Weights of a small image classifier.
Model: 14.5M parameters, 24-pixel images, norm rmsnorm, activation gelu, moe soft, layers 12.
Training: muon at rate 0.0018, batches of 64.
Rows from block 7 of a small image classifier, named by matrix and row number. Rows with one number within an expert belong to one neuron, the router's apart. Each number is 500 + 25 x the weight over its row's rms, rounded and kept within 0 to 999. All counts start at 0. Numbers have three digits each.
Before each expert's rows are labels from the 100 images, of 14976, where the router gives the expert most weight on average: "strongest on" is what is common among them. Only what is clearly more common there than usual is listed. The data: retinal OCT scans (Kermany 2017). In brackets: how many of the 100, against the usual share in percent.
# router: slot weights (model.blocks.7.mlp.router.weight, 16x384, trained with AdamW), inputs 256-383
# up: expert up (model.blocks.7.mlp.up, 8x192x384), inputs 256-383
# down: expert down (model.blocks.7.mlp.down, 8x384x192, transposed), outputs 256-383

# expert 4
strongest on: finding: diabetic macular edema (36 vs 11.7)
router.8:518492499523480496540507528518505515488516531494469484531512488501502468466536467507488465480491547479539523496537510517531477456493490510475504527533485522511479488491496503510475498470467489455498464522496528548474488477483517465511458497495504459508534528512488482525458473451501490487470489530496516524497493526473513484523513437500473526467498492507540492522490490512522522498471
router.9:478466445478510495479500518520453503480475508464462499475464468461473476501509541533487486461534501509476484518548445512504506448494492457480499497489493470483473463476470520482514508474439499487462506523477520471457466472505509494466483501521500507506535520502463497517470487491477467510465492543512529529454487510489460484509488511496453478491501479465549542500521480487520493457501
up.0:531495497506525477494433484516472481539486521515470472513482520458499538444549474515473491520484555500484516468549451492529486487491482446490518495526502479500463522486452515489466515510487489493469524511455494503492492505522470500515479509506487497522499485498454506486495473515519483486501531464524496512524507497526459503482489514470530484486532510519524476503504497537461509512497
down.0:480542498510514428493540514505514504532509455477516485504534471486488509483565511433502507491507507493504457519511509508489513472488490500485483507527517494513537496521497491472528530508463528497493524514465545517504525483533495525491508484473484531469525451513535526485531516523497495536504481429507544494519453478498470478482517477500483483546524482454539512472495449531502496489523
up.1:498506509499486528473478557515490490523477503488506499498480513505527509510534517511515507543540449496518504474507540521490559511512494492500496469465502489515530518484468481472449504518497538493510494497500505498521488499479477500508473527490502462461491542503478491501468511511488553455485490535495494498507502464471515486520498527470512514518484434498481483469530540542551544523508
down.1:520465535503502532494537523510537534506511501512465497513542439514527424517467473542498510547487513507476499508497481465471498505510497491513508457520482474521479476489529491483499495555481516486510515469511534489460514486519530483500487530500512500487532532475521475508522536459478501518472485515490536506502508497538554502532498502490458496502490452505467454488483518487499495496571
up.2:492507489502482507499516539498510542536523515476474493507493530526491499469510469500513517509519556499517490509471507515486528528510471519516530471480472515451484505528500483580495501522473531497518568523469470488501516506487454561503514510478519496473542574491481452476501541524550514530554519514515499487481482468533473485474472513513525460479493481500511470461467552482527515504510
down.2:514497527488490556499487487494466489505504518470533498469495496511458479505515528480491472487515501512497513504484467485507549489520543487523515511509513455454497509496491479459449430504497537494535503500502532489500495538465508539519484539495446535517495510469482489478470517529528542531504496488512533485512481512461525542457506468484521442453493498490499537473497544485520474504515
up.3:504503502516531463523487487539497482479498532445495494481521510503563517530479509504470497491519548492495507508523504519515519508474492519464485488549489544495500485477508488478516488498482465531495539484538520491567486546498497479497498536542485478485540500472531518519504463446485487504511501477488517515482475495562517443496518494539470501542496493506503499493492477490518490454485
down.3:504501510485493505499561524500539564505481494481479501537519507489498459534484512502495524542543489480448513506508494459488526548504501498537526548519506499578508506495519507565500508522484519493519497508505470501487508465511438508504498486514517487504477511502506465495494509499566490496547496527502467537465528531448520509513486481515506497480502567453522422517519487462510500505512
up.4:477488471498484493513510534514542515524521481520499511505462468527488536487513500476523529460563472489526522512461502476574465499496498495453517524505472519467507513525516511515476504507541551492486475520506480498504515493484496528512522483539519511487489447506462507487477500534487456512518489542523498516508540490491519508508481481510523520495514492479511544490501411512530510519534
down.4:483525487500495494527501483507514451506516477502510507473520540491453502477495510507526506476490488549548497495512516491525480491500528490467508482512492472513532492525482475435476494506494507484528497450476485480511513496503545458513498484553476508492512462464463500499502480510485495481534470565494465474549510435481544477494473498496483506497507496486507490524506494544486512494493
up.5:571496476485486542499525493482505516514509483507482491491506468482514469482536484479449428435497536517492509509495552517450480519494468467474528492503488511491483471502535508514527537502465536491537459501488479500491521518522498501480515519513535521484510496498495530493485498486508476527489506575479470470454550475525455465518461462503505508512433506453489514464511509452488518492483
down.5:525575514502501524498448515505500479471522501523520495519504492500452480509508542501461462505497424512446490497462528516479496516492442534502543519509539514502521510476474481507569493486511496536532534503495500516481508495513499458516470447500526523526507495472512477473505445518488473517473509536449467465506497472511487479477520492522475441483548507548524547511482551443533511511520
up.6:529477509498510485476447537452481508494484464536527512496520463512508527526429444510488477514503503506499471520493462535483565513509539524504463523522485468471454534517523492537507528479468514451480446509513495478540488488505533520498536520495509485478499536528538504465492466513493484502567486468483512509507513494494464508505494538501450485477516494547506504522482511465488482522495
down.6:508466482500477456508450543501515523503505494474475517531521528533551519496500478508526490504535526481511530537454484540484509447489543499538500517476499522530490483477525512552508530529479472523512486524535489528514511504509490463484517499470501535504483504509493458510569514557523488526476475571501507472526520485519504488502509514536445545482494492515487495514490534519521499524496
up.7:495501504507482511487447464486495504513426477492500498481558524524531543511521478505503486523461529482469513544500489505524458518494484525493502474573540484524515521516536494469460493517549552498535492508522470494500480477518526467484555522536479503515498497526481501517541466477470491489461525457515497488518516519484514495484521504494526528506477475510481479508515484483508514560498
down.7:450506509487492504482498514505524513502499494493497497517487455524513512492498514485509503505498508467487491518459450487484537538499501492489507488514518481478533464497531505505502502509485490499482489505482486477468460503497533567514494447519491497529538497505495479503460502500480496511530494513497472476510455488501474510473537508503460489477521505525505519521520495480536506493496
up.8:506495520502505491509485450491487466504524473520490513523549466514470556487514510476524466509483428509512431494488490509531493563480504495515515485546506501489533524526498469508518497531524528505492486518510492522464530517504497519514418508471477520540485439505486528497484542490482512558492504527492494496511537491512518520506539518487492528465497492509502501510496490490499523528506
down.8:449475487501530458489431482498489517479518501523484493502517499488499506531485494495508486511532480498475532465507498462563507502502495475526539530485472510483523496508454540494553493442492482485490498476478535527494498472538524420494507514512497493504489522506466489517467451487518495508511508511488486520456457469446488457451519487470443483463453510497510454512510553503509448512489
up.9:464482496491508511473537466488513509488443519533500527535499484517481538581476575488501495502480475473501523513499537477471480529505513534474476484490507491494481510507557474481481505463566574545500486503511540506463466466526494493553531504513532498509542513495515529482488507507505508501481496453506461513488534501564500504475531488454486485477519547502512500537476480485519516500499
down.9:497506490522539515520502533494498532505502466453510513492484526500528542473533486508528466573492491473513494501496541557508502535476507498505508507471500518477488481472512534474527516472487481510493513509500481512498485484452516537444491481501471526497502535501517522516478512482490526485491439505574464486494480511538544532467499513512521494502477489487460458475507517458525489480493
up.10:440495483489499484492560467468507493526536474483510536487457466460487463498472492534509513483519496496508488519456468506466504549507496475506478516512491473491523550531559500500474494487496478503513507507496491508476479515524529473503509480526482520516509515497505499508502532492537523491455476456516530519487505549507516504513527528459504490420506503523480488483502524491480497532500
down.10:488521532500491516510550500495526524521488471489518460487485423496536486541486480532472507562466504499464477482506476470478495541472515496474496505505473480574504522510517524469463502523552496489490494533492497494511507528486513504480466481499495488488534502488487419533503513490519513496498494517493508499509475521502491486507474518487463489530505492494538463523483517505478455536502
up.11:434528483499447566490512531461514505522494459532547513508507490540504487518516491460514497473494477520497505500514463494490559465507520467512491524481522481461570540517505492528529497486527506519511498501464491508498496523520452478530458534507488491471475511520506459489512489496476480517502485498489502491505476487501536478488516502494522519527481506469502555512518505484483486522481
down.11:517486517501489557479497473497558501480496453471478547491553487538484510476535466495539503508543573490521513511448525473517462489489513474532454496457493483476485490499503495518508479544547491496541503511492486511518514499485482500524542478515517518499498494524448440499528496505511525511469516507494517505516464502501491517528528505546509560499518489463479483488528458554466543505499

# expert 6
strongest on: finding: diabetic macular edema (42 vs 11.7)
router.12:490516500531488507532495471480491514481538539493457512458459459481491485471508493514486463491511571420491496467517506523523465491460502513528521502557497487513464485486502506502478495461489487469465482484489463473496500467466510484515540498497533493545507503485484498516486501516485517478476500472515522517476523428489475486534480483525510507509502499533501460523492492501490503498542
router.13:523535513502514507514526522531486493516469496534526487505507503516529574505526499519529533500494455478495494551464479520495522479529507500500529513477496500449490519519477511502515536511548476520534493467487480484526510498508509550510519484520526507492494515496490504497545474514512532497512497449513468495521536507493485511496513475500516485538496535508482503497539500469509489545472
up.0:536504483498482488528499503494488490497529479521510523497478473522513456502488521496534491506495470463534560499525510501489474499525511483469497510543491549430532486506494505481476515461485494477497496484496479510494493478497518476517481467532455494494522516501492486511472495533499514528505526534488470508526494491512533505501509502513498487485541528504485523519552507530464466492488
down.0:490525480467494492486520519501523476517526505536489495523499509469551485490504533518506561515482548525455461468509471408502544525501470476492500495499493490556537496524484501516502509505515507496483511498499504497481488502525488491503546538446506503507471462492485498493502483494472485496481516420524485509461469546515497462494454468473516477445477492516546505512498498497449513487532
up.1:474547491512481500557497492478523502505498480527498530518496518535470516485510467491461526543524481495473490505497510518524457502507501476477514528499478517545517497509466493433479492525471526510496529434535498496503507533501501481511501485548530502523499551486479493525487476517515516506515518589522498507506446491545508499520446515525476498478500493461499507483516498493491495446477
down.1:510487504497496552533485503516465510486498532469499519472498538525464519494491434511477519497435520501476501457463440488536503439489486518458470468460528507556518511499461524481521464534493488511496481508481520476492520518499564498509479516470482511474486435514495494475515511500474480444516486508511474488517427494500493520487467536443544452523526498521505531520469433521494463501494
up.2:484496486498506476474494493532518511502549486494498553491517511517510483487467518496478470529549471482506526488511519535489483490501508506496529465512496517456496488524514524450510492464538484460546478507504515504523487509504457468484465500524507527536519510504501507522492497494487518486510506515503504512510491516515528530538490510492510477455473462454500501479551467477489509507510
down.2:509482508526474478503488556494502556507480513487469511524532482512506501508517502486517509535497515467486501507553503503496472482459492519457489471501494504476484499492504495484497485468536462462513505513502485484492498472506514560504496521494506472483496457500526518484475480543522506519527501525457497477514479489516530514465507476462515525512554454539504556540489525481471493498475
up.3:476523480511498519490493523515521531465466537522486505528482529515474506492485489511472473521467449510461490479455530440482500494510510535481528471475517483533510531482530500497496523480467406475507497487495503512459506481530513443521484504506509485491495430510525475511505509546486470502565508495500531523517464553481520522511494527484476526479511543526471509526487432534470534535479
down.3:499490518484474458522503492517521483467494506536496530450510542501516523498535537552486517458541482518521473511553502482486552503504503488507499509502519488535530517501475472522511492506444501486524518485555516482511494499514496528478537485515497504499552513511513540498501500497485477536522493517518495545504501487505480453521523535502506525538483459440507518470528498528510505465475
up.4:503515511483510491506586503499493507489510478505463533504496545472457549505532506520481509504515527491530526525523455518502528457506479462531514482520506518562487454515467482479442496497556479488488509525513519508478520453545517517461487474532513468495489546469494526529497473502475489487473475533510497496467556498463515498481450486475481484564483482507480506504523477475474526438501
down.4:490506534517504508473485501526500509546481461498532503472515518493448467505509509507490501454552505498555510534578507443529485479516480467493505479485536442467517487528522448456490495444496508502512494488501499507482458506509543495463555509497492529480515493516469536495504500521496460520526468460448500534498515503516513456486483500492493450541523549508495533521477446479470525494491
up.5:510489479507486477477513543481504526523480526534489473477451433501527505504456465510529532441526568494499472502510505487515470528505484499489485487501493503488488529500477507464494493497500502463484496494526487499491498506466549469521490498526482481513515500491502484522482526509473516471536509528518483471502540484518464512472498494504534531457546503528498468533505536507501500484508
down.5:468519505556487553522470490484538482487490498499511490509469498495484491530502523516503513523512505513525494493518479539522491509491504497495506495490506526472493508469529511508534507562492456506476483473496489482519492472490486487498537489542462513537474541541486507484514491515567520506508513441516525480535490457489475514508517490532566499484508481475480462491509493487490513496476
up.6:504487465499501493474470481486505512505491524460475506522457498484474530538488490500474521531466493531494520478484524503515455566509523505472522535470508501540498483508474496495568498567468473465486469482517480507521504472513504478499535488459519506513517503508516478485485478491495482512480502486519517493488484509460493506517514474539439474477498556486526462511456489496468461553520
down.6:534495533497482489483512506493481508516502462523515521476536477503473518508530522486516497522498503497496481518524488544456503487527480534470492478531487507506498494505492492490444456495503452512492467505522491499483508534489469512502469498482503480484533489468480491477487506520486518483537432497443521489515481462508506476469460503497476507502462541506456444457513481487528520486485
up.7:479478495486495489493479489520532509514473503524470533504511531490579487497484510541500519494499475481506512519490503525476418492519509476505528511520506502520506524494524506500484518506547516498494509497508463511495509508467506514519577528469524506442517416472468502495509520500516484500516478491524505522463520491497509480476466498504455528476500529450502463490487513504513476471469
down.7:472438491515488458493459508507508498494528523481543485497546473501496541489468495492516514499523464519509499537493472475466488479494481516532486463460527491521472549528517515474507520487456547492511480494506522474516455528492496484525497469455477539503532502533498521496502478488521507483455537472460466490469454504510490508529522525517507516515529526528536535482529512499528492464527
up.8:470491470510489502486491516505541486467521527510464500531498494479501504526497523508502484486526517542520515479525525507489544505522489484479476525495487512510469468494526506529531460505488532487532498533493485519481504481499529544487537493508543493529499523502526501453510491489514484481474501505495506487487496544453535494468542498503533491454451472494497531512498524526479501477486
down.8:475504520514494494490483483512492553507470487502502501517505552518461533522514535487487512467466496493507510488524487481515502460505497494497490475464519437509526478540456479500446511511544528464511494500503486479496490451463492487514527535505476501501475495517535515457506524499491482466466543545531485467540438508493487512504502495472519476475479503469549490475521544514535503493508
up.9:487536485500529494504472472514493513508495489434504510471425515487517512508494539516502505475456481543473510508472477512515539516509514524469479491522477504455476483501485499489488481518531497532509522513484485472509480524500493470521503488521490469490486485482519490500484508499495461520482502451569519493498537517498536549501514472515481473517477513508489547519518506512546477470554
down.9:481506506510467534503474455515505488527512497453497540481502497489518500529497467527511502495523495473494504517521447483506454538483493493473501548520493482538493470458512489510499496474507558475498539474493532504533532522577499488473505478475475484483535490478497515511509500480500491531523506549465526479508450497453454501506467542519522515448522523477523492455526470540491479517517
up.10:521495525533526539470495480498473531479517483528517511468511493491518466475546470499497473472528516500510487524499520470469502515493472492519488473491511490454486528442491498515483492491524568481464464500501481494489506482522466507502509455541469492508517532521475478517525480445539522526473489514513514494531498502459509487526489522480513525503524478517488511507483530472525477484492
down.10:549509537526485533520470478504526489505469498522488511454518488521466495484538474515498522507517529504479534528516505482478475602502526519511518485502476493437541498476553523471477521455571488498510476513507530483509503521469481475538548484499549502503489524496495527503489489556511482462554489445472534479489466474505533494521500504511510513527533527488491485475475504518500518532505
up.11:524500528491499469480496526498501507507524525486500465513472458474529508511503500477479506505488534482509474501475470454483472524515474464531505462515500485466490451538527509512503493502510536503507493490496537524482511517493573507500518526481480493530517474503474508520487494508485501464503506520550505522511491488542543515521514484535489513501536481462490488495508547462538479520486
down.11:429463500494533499460465507505537532532482513511502519497540487557484492506491494477479496463500462490502539520504520480491477475495514519504497494529516463471512559497511467539546535445532508478503447519499503523491488546473481481500495457512523492505498534521534532482494539522496515547512480558500488497477552460545516483537546520509521498452485514506509515519528459522497452539541

# expert 1
strongest on: finding: normal (91 vs 51.6)
router.2:497495467489523537507511539476493489475505478484487462471480451479495505528539513489476482488491480471482521473510481462504474442495480495492467502516501479448534478521433509444454504467481463497498501523478509511492502522472463477487509512526511528516509524494478456502477492500491473482498483502500534524469532467460497473518487486505480497513447531513468506493471520460505519494480
router.3:523483478501494521518526513504481500462501488477527495496493499522522452490509480461496538459477493499496535472501531417491486465526494510480492518479448525489503501507455519520470477471485478531472526520505526515541471523486487511482516507475500475486512539516521476521483493505498502440499475517508524512504561504444500523517493505525489453472472526512494517512465540520510526490490
up.0:503521495478526500491525518530482512484486476498489518502486436496512510467531516478472504430517504485447477512489486537522540509496508538523499519522519494514495518482493484502515512470481543492488520502475496491493493511508484514522491504514506536509485454483486462487534504472504485539488494516483524517511454489460538493490454512498502489517475492488519489452465525536462502499515
down.0:484499519491496498501556459496446499483471483483519475493478501495526476546507500522443511534462527531473537484532470476459502494481464485494490490496501507563503480512470545505439490480493513465537466457496514499531487483483486451480491517486510524482547517459502504506514506496535502525482476465477550490466525483523520519505499509498511486544523498529456512548501541564510518504497
up.1:492496504496483431509441506540495489540487497466491496503496513482524478501496458470521494500517518521515502481436494518517517484504500475520501494547467495473489441519572518478563527489501503536476522516488499466510505518523463469500475523530527497467525494520452504524482464475526471486469509507500521528449500526516478492499522479520502487484484558499466461495502476503455528498495
down.1:520499476526555511502517546496512492518527488474502511511484537486501472504535462495502526489514449508500523496432495487485524489519507511513511548508507495525507506516496530511478508509516481519467513525486487504468510477540534504516524484549498521494497478504470491511529544479525509540517476520470532498536423506535509496496516494504505502480498469454469449506490520488485484474477
up.2:447491497499507427502506526522522495493492505484498499494499488513505566547536512512507480488523453484484509517499500556492529387494482525507497499494499490432490500483467510502469503541529538460518517513513505484508495489493518507495480520495483491514518500502480479515518496496479495525538511531488477485479453489533489467495510484513512514521507518531486490499527470518506512507494
down.2:528482521518500496496503496504492488503496509462530514495526514476495478492487471473479490500499504520544489486466523504488489494485481492499506514509490507392520472487528496500490504511505482512481537496469508506498476519477492550522508563483504499472501495508482497502478509517524520485520507630486514523488548504483495512538514502499487500474485504493485524472469513477512499434488
up.3:565544516502499506495564491503504520548528474525514486502478482497476464533475536503472496456484488545472507541515486488503524490476523520501503486488497505517512505535529488528491487537492456465517501539538504521507509456500463477474546473528516509491511489487488482521479492499503530475506517498513494489527509509509479490487499476502507524526480490501497510523526499495542499511495
down.3:534498504489508532490493455497505509499502496492526470517552495527479461454488496485525490489506539508459495522462504493520536510485513493539522465491515512462476511499447488532515497494576536527510457505470500508466515522495506467484509497454553524486483496515501471500486503463490501483495468430530496516476426531480457480528483479524547517472485526479509471489483544529539500477521
up.4:478475502497495565461498542500511509514521505505485525465482476490532528454537503495489528530542443453508487480466521502490471474517507511474500504471505457549505455544509461505467501469517535520505551489524474499468492489485473477529499515483503523501505470491445523510501541517551520490559534508479509493474484521513538477520533493482500497519479488474510498487503481483472516488556
down.4:538520476522467518517495500513493480471479499514506511496533508491497527474491500508515482502473500524520476482478495500475537524516504491519530496509519549491492502501500458531497532486506530481520457493504505517482507428552476494484492475504506478527501496492448508492470505476503461537474468452500407474457462532510514498512525534494572477467446475515488514519481470515538473503451
up.5:500497486479517496502477456508502515478488498523473497491519500480488488492486509521527482536454542506509498513504500548494504529489461561552511511522480482506515471482488518546540505475490538484514512489507472484522501506500510526508500497502487495486465450528483489519479522475513513490493479516474492523456547523501519495495514537548485541508487526545513480499509538486432485464478
down.5:483440492511494494470505506506542493512487490488481485491521475508473568524470521488489496540500508492526495503497489494510556546523510490502527551495540532501486523529486482525504508469496497489507518475525502519513506503496515529494504468491499487498517525476499491492517543531523561505484483506483500473489494512498511444520480528496471483548522511531460486461506505490460496455476
up.6:466520483536529480514559502470501502481486459547524482473507474482537542468446533485466481436520428512495452488536498570519476497482485487458502504481499496530471548493483512526506512464467476457472511560523518483530511493482483525471527555514481524494460472482447473522474480456515503473510488474455445506513512551444528523473506486485533488515541473529505531493471463519495547501450
down.6:523516501486503492493509506511488489507516500546482478491516527506522514519472513476497482522522541476519491492546516467481497507477496523482521479515488493515493471524466527512507514506510435485466459504494471524503498531445439558480486523453487457523472508474515520507489505472470505470489565523483522504468441566530516483516499508507482516483461524479483495476529502496500499501499
up.7:497497484514517462485506471498482506463446479536537451482510476494522541481498488501483479506489541498525525519465473521508537542493504465493505501504504510526527518499440506505551484489513458455532448511504476499509491488477484478508514493475460538500516444499511524466513511514487494461516486467473520535535511508458507527501484478502520502500473507539485454467480536482500481526484
down.7:545494527526522460490479492487528446478512455524479468457512485512482484470475434507495472498515529486498500482484500502506507472493481470504477516503519503509490479516512492458588496491509496477492521553504484514517496463484494518502491437508533499527487470541456494506511488468509473498483537449513505527453519460490487492487493452508502448510486541523531523462517519447534486468494
up.8:536498512509512539502479490510494503496486511486518532479515492525476483490509488500506537500526506523469532509462459522520487509497483508507493448498513502529480508511487496512525473498492512503461528476493531475518494483488473529478472480504530443518491557500484504494512476519542482514492513516495528491471519493511514503530515476453507473553557497484475529491514510502486507520517
down.8:553463518487486474490482504490531555460515511527478523493509502485512422505518494506504488510509486495506505493468513585502474493506504523473516473511508494457503476483478487489495503468541490502546447491475499492480486494477497462498544481505500472469485504490501514460509489503506508522510490541463424574505525466557489488434539513501526516513502501517504513475520513480471508498480
up.9:477530516478515511471522509524537506539556521506476512526445503514482535497521506527521483492503524520515503505477542603472513499515515506479486478542517519521491526497461511512538506527496500513562493490487532500502488480488454525521470481514517530531493529491503512504505501482503485510494540502540493536500466519510522500482473499467484508524529480505431538478523489481474542495511
down.9:458494516524534568477519491485499505491484507475485522517482517525500520511498513512530481495489554539486498497511494495525528492516484505479522508475482490494509533503494505512523519493572507490493543525463500501479490454533505532544491537513490488499490550494503527468474515495539512487457485502462490521532463482542535497507496479481517507520577495430458482503489464474470486515526
up.10:481459496509468490468498447498567545483514451510490526475510474500529504545479517487501491475511526494500491502449505540506522483508506492481506482471501494480489453525508502466511500494553510490498495552493507506480520517449476455503453477494513463481462463506539446523481475485503490537510493515451515485469476523487481515505502487474451535468461508472540499493489525540449478518493
down.10:516489527524491457498505488513492487513545493487511518480468514505498520501468476462495543482475480490533488473450479501475478479475463520457488490536487514482513480459476500494495467491521487538491475479487494496508494529503506520520524512504456484498471449507490503478517505497502490573512486491494496463572530454452499484497472519526484512498482479513509494525469461489468534489541
up.11:486468530472508496517497467501499513493485506471515527510508482479450539467520509507481503521563474508512488505444467531489513523502493494469507494499500501531492496489515503511477493536508493457510482503494499442480447522525504489533491525508477491487473504481473503503483517497541490483509449436509509508552483508536500505513479562513481488512502519476488488476511498444513495521507
down.11:446518497481509477489518519502486480484482478488507542534520520490478484486510495511510490509488501475481523525488466486503517528483477505473481503497482510557482515447484540516518460508503472491486477497499451498466544493514526519568491528511496516545484560524466475486525496529486488511482559459543513468498503476512570507511491515475473476537459499497510483480503475503474489469513

# expert 0
strongest on: finding: diabetic macular edema (32 vs 11.7)
router.0:516531487542510526503482487492517492476550517544527518495503532502534511496491482481536522505482523517502494484510533517543487519490501493476504520522497518515539512505535505483471493490539506521510509503462473488527510506494498505525510517483488523491459448489512507480522530523509494482526515476451502495537512488519527531502469540480526513493525490530467463522484523509499466529511
router.1:505495484480490508488473476476514479483538481490487501527524562493545516491434476461504485545493484513507479476458525540486491506488493500474482535495458522481501519491481494516491464497550545526488522499489483510503519542520493496486542487428497502494504456499536511476501527516495509506522527512457493475516507511540514497481527535526537485466477488558480492469469517559494482495529
up.0:505481496491510507501495545499499470516507525500470452503470505471493531519530518538457504532478471483494455484514474543501545576494509487513492504531535476540510480520467489544514505511502487537470487512464531506480485506488499473477529509523507517517488533469446505497477468505529506490540499545509507500538479519501500504461461548506504525474489525458549597512515454516463488519516
down.0:470483512502488480502447508498509550491528486486517536516525503505504470495472489476515469480451513508485473478534513520467520502480498543527478459497552517498502522479548464526490471482493507548547451495471468489525502498503458533516487505486525490467444460499511512467496507480461505530479497516448489526458504489508497527466548534505499535548516480559456524472510508486494521487520
up.1:474471503495494455497553503515531487471492472471474474497514525502501534466530500501501494481508531459528475504531507516491497425492490547511496512510516476480540490493472505512520493498550509510483519507505511493473510521529531494472480523501475528502454539488508489524480521463494511490525526519473479498446465499581506538467483507480530514553540499472499526539510557510511495484509
down.1:519510507494506464500462464495557490495513484504499506543478512543472585501494568498486497489526496520504500513488497518500504507495505486478525491484500494384487519483505542514522469487466566472518513510482504534451513478484505471478525464497498495510506494543503467507500510473491512478473530541502490505485426473460465496485489485471483536530514519501520476529512554416544544495508
up.2:519503522504472486536513506475494509494481479498488497506496554485496470532461505455491487507510501503506500501498494485531474552479507538522492509493503503511508445506485506492453498491471528501504509444520507498481527512491513522541480468478506510461535560486486520498448500489508504463485550490528519498550499490445489489519502494546493516518459487501490487510476483482508470480513
down.2:548497518525506494501447519504443533530500476497518488507530500501467456490506513492508492495545470504491488533485506513492496458529527520456517505501499478488488532454547486516449494499487519486532491537487496519517514449495510487538537471497499513492492530513491498475487513539488493450507501507468530500456473488480489484449488484522470509461526486502488497516499496483517483525553
up.3:499500490481515458507503543494461485473465477484498501496497493474509542510518530512508523460475526512465525508547521448512500444510493481514498465519505506411533478517462491535503503475493509499506518505506502480484510459499548539479534465530528508484511462503502541486472487522515500482513492583533475482512547509506450481487517506510498501497488499518543524480484484484498492502509
down.3:517484514512443517495485485527537515509490498533500497513469500517490505504447540481501493521498444535516504488489476427531499482490511539478476491504491514518532506472479517513484509517429491517472451505486566509519471461527493513516466492459541499456507488524506454526472448461490481495479494494507461478489433542493520500530515490493492531516506456489519536527506566480496537491484
up.4:498488486478533503492520494482481525478474515486507496546478494511540481495537448557493513497556505420540484482511506476486543481500502556487502512525465511505494475492482471503514509496473564481462490471517481512508518444504520492517529521473473515500492512480478521498481470492530466451505532483495510518475491475503500495518482461532528504508504487502534499474524527557475472520486
down.4:470522490489503512543480522502531492504506501539497438491490515451515488504460515518519468469481498547553533515498546468475561528526502466477487503546543508493496456518496521478462516490481552499525523461490509489456515530479513491461511488486520521495509511451494535510463521486488570461487511519475504483534484462499435493465473486499487515536487557556477500501448513463462514537489
up.5:465486525488496511479474475500517463512449480542485528472530534447499480474485507498519495529520484500502468511494463451493540423481507517492508520474538506555497503487455479504470507506503440465518532512474484491481489511440481501490444533509524511499537575496484465479542513543484518487475434523485518473493592495519501522490544496470469472490490493477499514501502485468477527500486
down.5:518474492525478524515483469500505491522506548494534540484516475504552525461494465486520534536483508536511525498527471536481461495496477473496476510486496500461462519470527485492496487471444540546504536513524478467492505523498517475482507483504506492506523547454521540510531507523457506503480465514507494511520519507484456497516539494496478489471505478518471479496539494502455499508544
up.6:496503535496510503517547495500471463501498469476525500506478489483503444528524460509452501469493549512543516493485471536504501468505491483498538477500471474475485461496567505479514503490480491507504496490487487490465496487480491507497516520517504501506488456460499538538493491482473533515450527481516501490502480487536529482468479509495519510529508542520477545568489504489485536452488
down.6:555479466466501541486471507483524461525506523528489480487469534471505563528459549523517510485473515497528448483486520521494457455527534466504489525503512479487548498506435504505490524522505502482491510494479510495498471525484524513486460534547473495474498525500510466484470509474447501502551457430527469514486522522549479503479517532508541530456503496472528557489489443510485503465451
up.7:513485494493519501496481484500452521513501493525512489514502508502524525466525451510494510496537490505502507467507556481496541420485488509468509485511503502521515518500516499525497481499454482485486510541480508518483475483475514512482533471479503513466490507504470490524482514463516518545540527525525508505477500498501497485504492500461453497521475448478477515461503520519517476498480
down.7:508477499496490517500483492486471513522528512505475500488456526485513557501506500504505473474525537518512506526501479487462488534497495558535509456568489495507506509473549490528514484518503527454531461515495551514498512510498510499488518492475503472511512537493526511490500558547494499510459524500448500491506470497481513492474504464517519500494479491477500503534525442503477491507476
up.8:474485505492495457542547509532488514489508520515505508497458475528521536513524567492546506511476489486536533498489521503497509537511475494507502498492493528458506504482529505499481465523493480490538485519544533504532489518500477515522503513464495464504527506542501522486500475512510471503476516474490517472504552493481457507503496473492488510477488500515492543530453517465508520495464
down.8:513526513503513469496498503520478505502491478479515522553496519520474407506478486532512489500483527469487539541541464454498489484502497469493517477500483473497511502506485513507486515519481548507531496525526532495488510540508573507471490483485514476509527480530504511498494491474495497495452505442517504476530487469517531514497493526487533529489514469526527505476501484517511513505505
up.9:500510505512501483515444510504547482507510514503499514501476475503512553496475530513518470497534466505474501531523439539495485458485496496532492486502532544432516516492482493508509495504527476517507454531524505495487504476523496523466452488520508518509493548498474493504512541494488484516456518537528470483491497538492468490481490464474480494550488491437527526468490507538459519472480
down.9:483552510472502485514501469530476469504482471447470496466555507493488517504532500489495485472505500505521490506512511473478558537500532460498481528511529516511476502447494477473499480484509519525517537504495515498518528516541522568453482503515528472541534485511508536513543526507490462516516506505493530523474496471506536503495509520492537492515482502515488486534483563497523514461475
up.10:550514506508507554498542518536483510499524499506498494474569489527478435492554529455507494533487525510516493481479510437468477475513524495494510505500490501540513505482475509504455502505446498508540502501474516497472553522507494496515514479485496498532480568508526543498511499520489512484487528450475491499503489515483482461516508518521519515446503508484427517535497560463458508501482
down.10:475550504505502477537524540481535499501515511484492519495498469491523499535524499478517533478529554508489511516508499502470543498530519536506533519575516517434486509493575525518462491581492564522513526500516517500494515478500501500517498529512483510533518511518486491481551476491490525529519504557475513510492522508514454522515487480501497511513500500495494533483476458524508503527494
up.11:482499509504521487510421521506501482481492519548491493532501479512514514482490518518485479509525528500501511514495544510506488480520506464496510528502511497570532517519421537454551507501490551515509467514515486502490486478505502467518493491564491508509488475496482452492512507502480474484440528498471508526492487483453467500475492483486516517526540550461508498521502449490539500472474
down.11:484524527512505473524514442474480544520461524464505483517507493496532557503460436494515454490480566503483492549527530514492520505506496473533546487538490536510500475488519455510473494482498479535494493491501507499491507480538495511474480505525480481507451477456498503485504464480510510484475457530519514498516497526496487480520481494517498497557474508479496469467500533475504458501487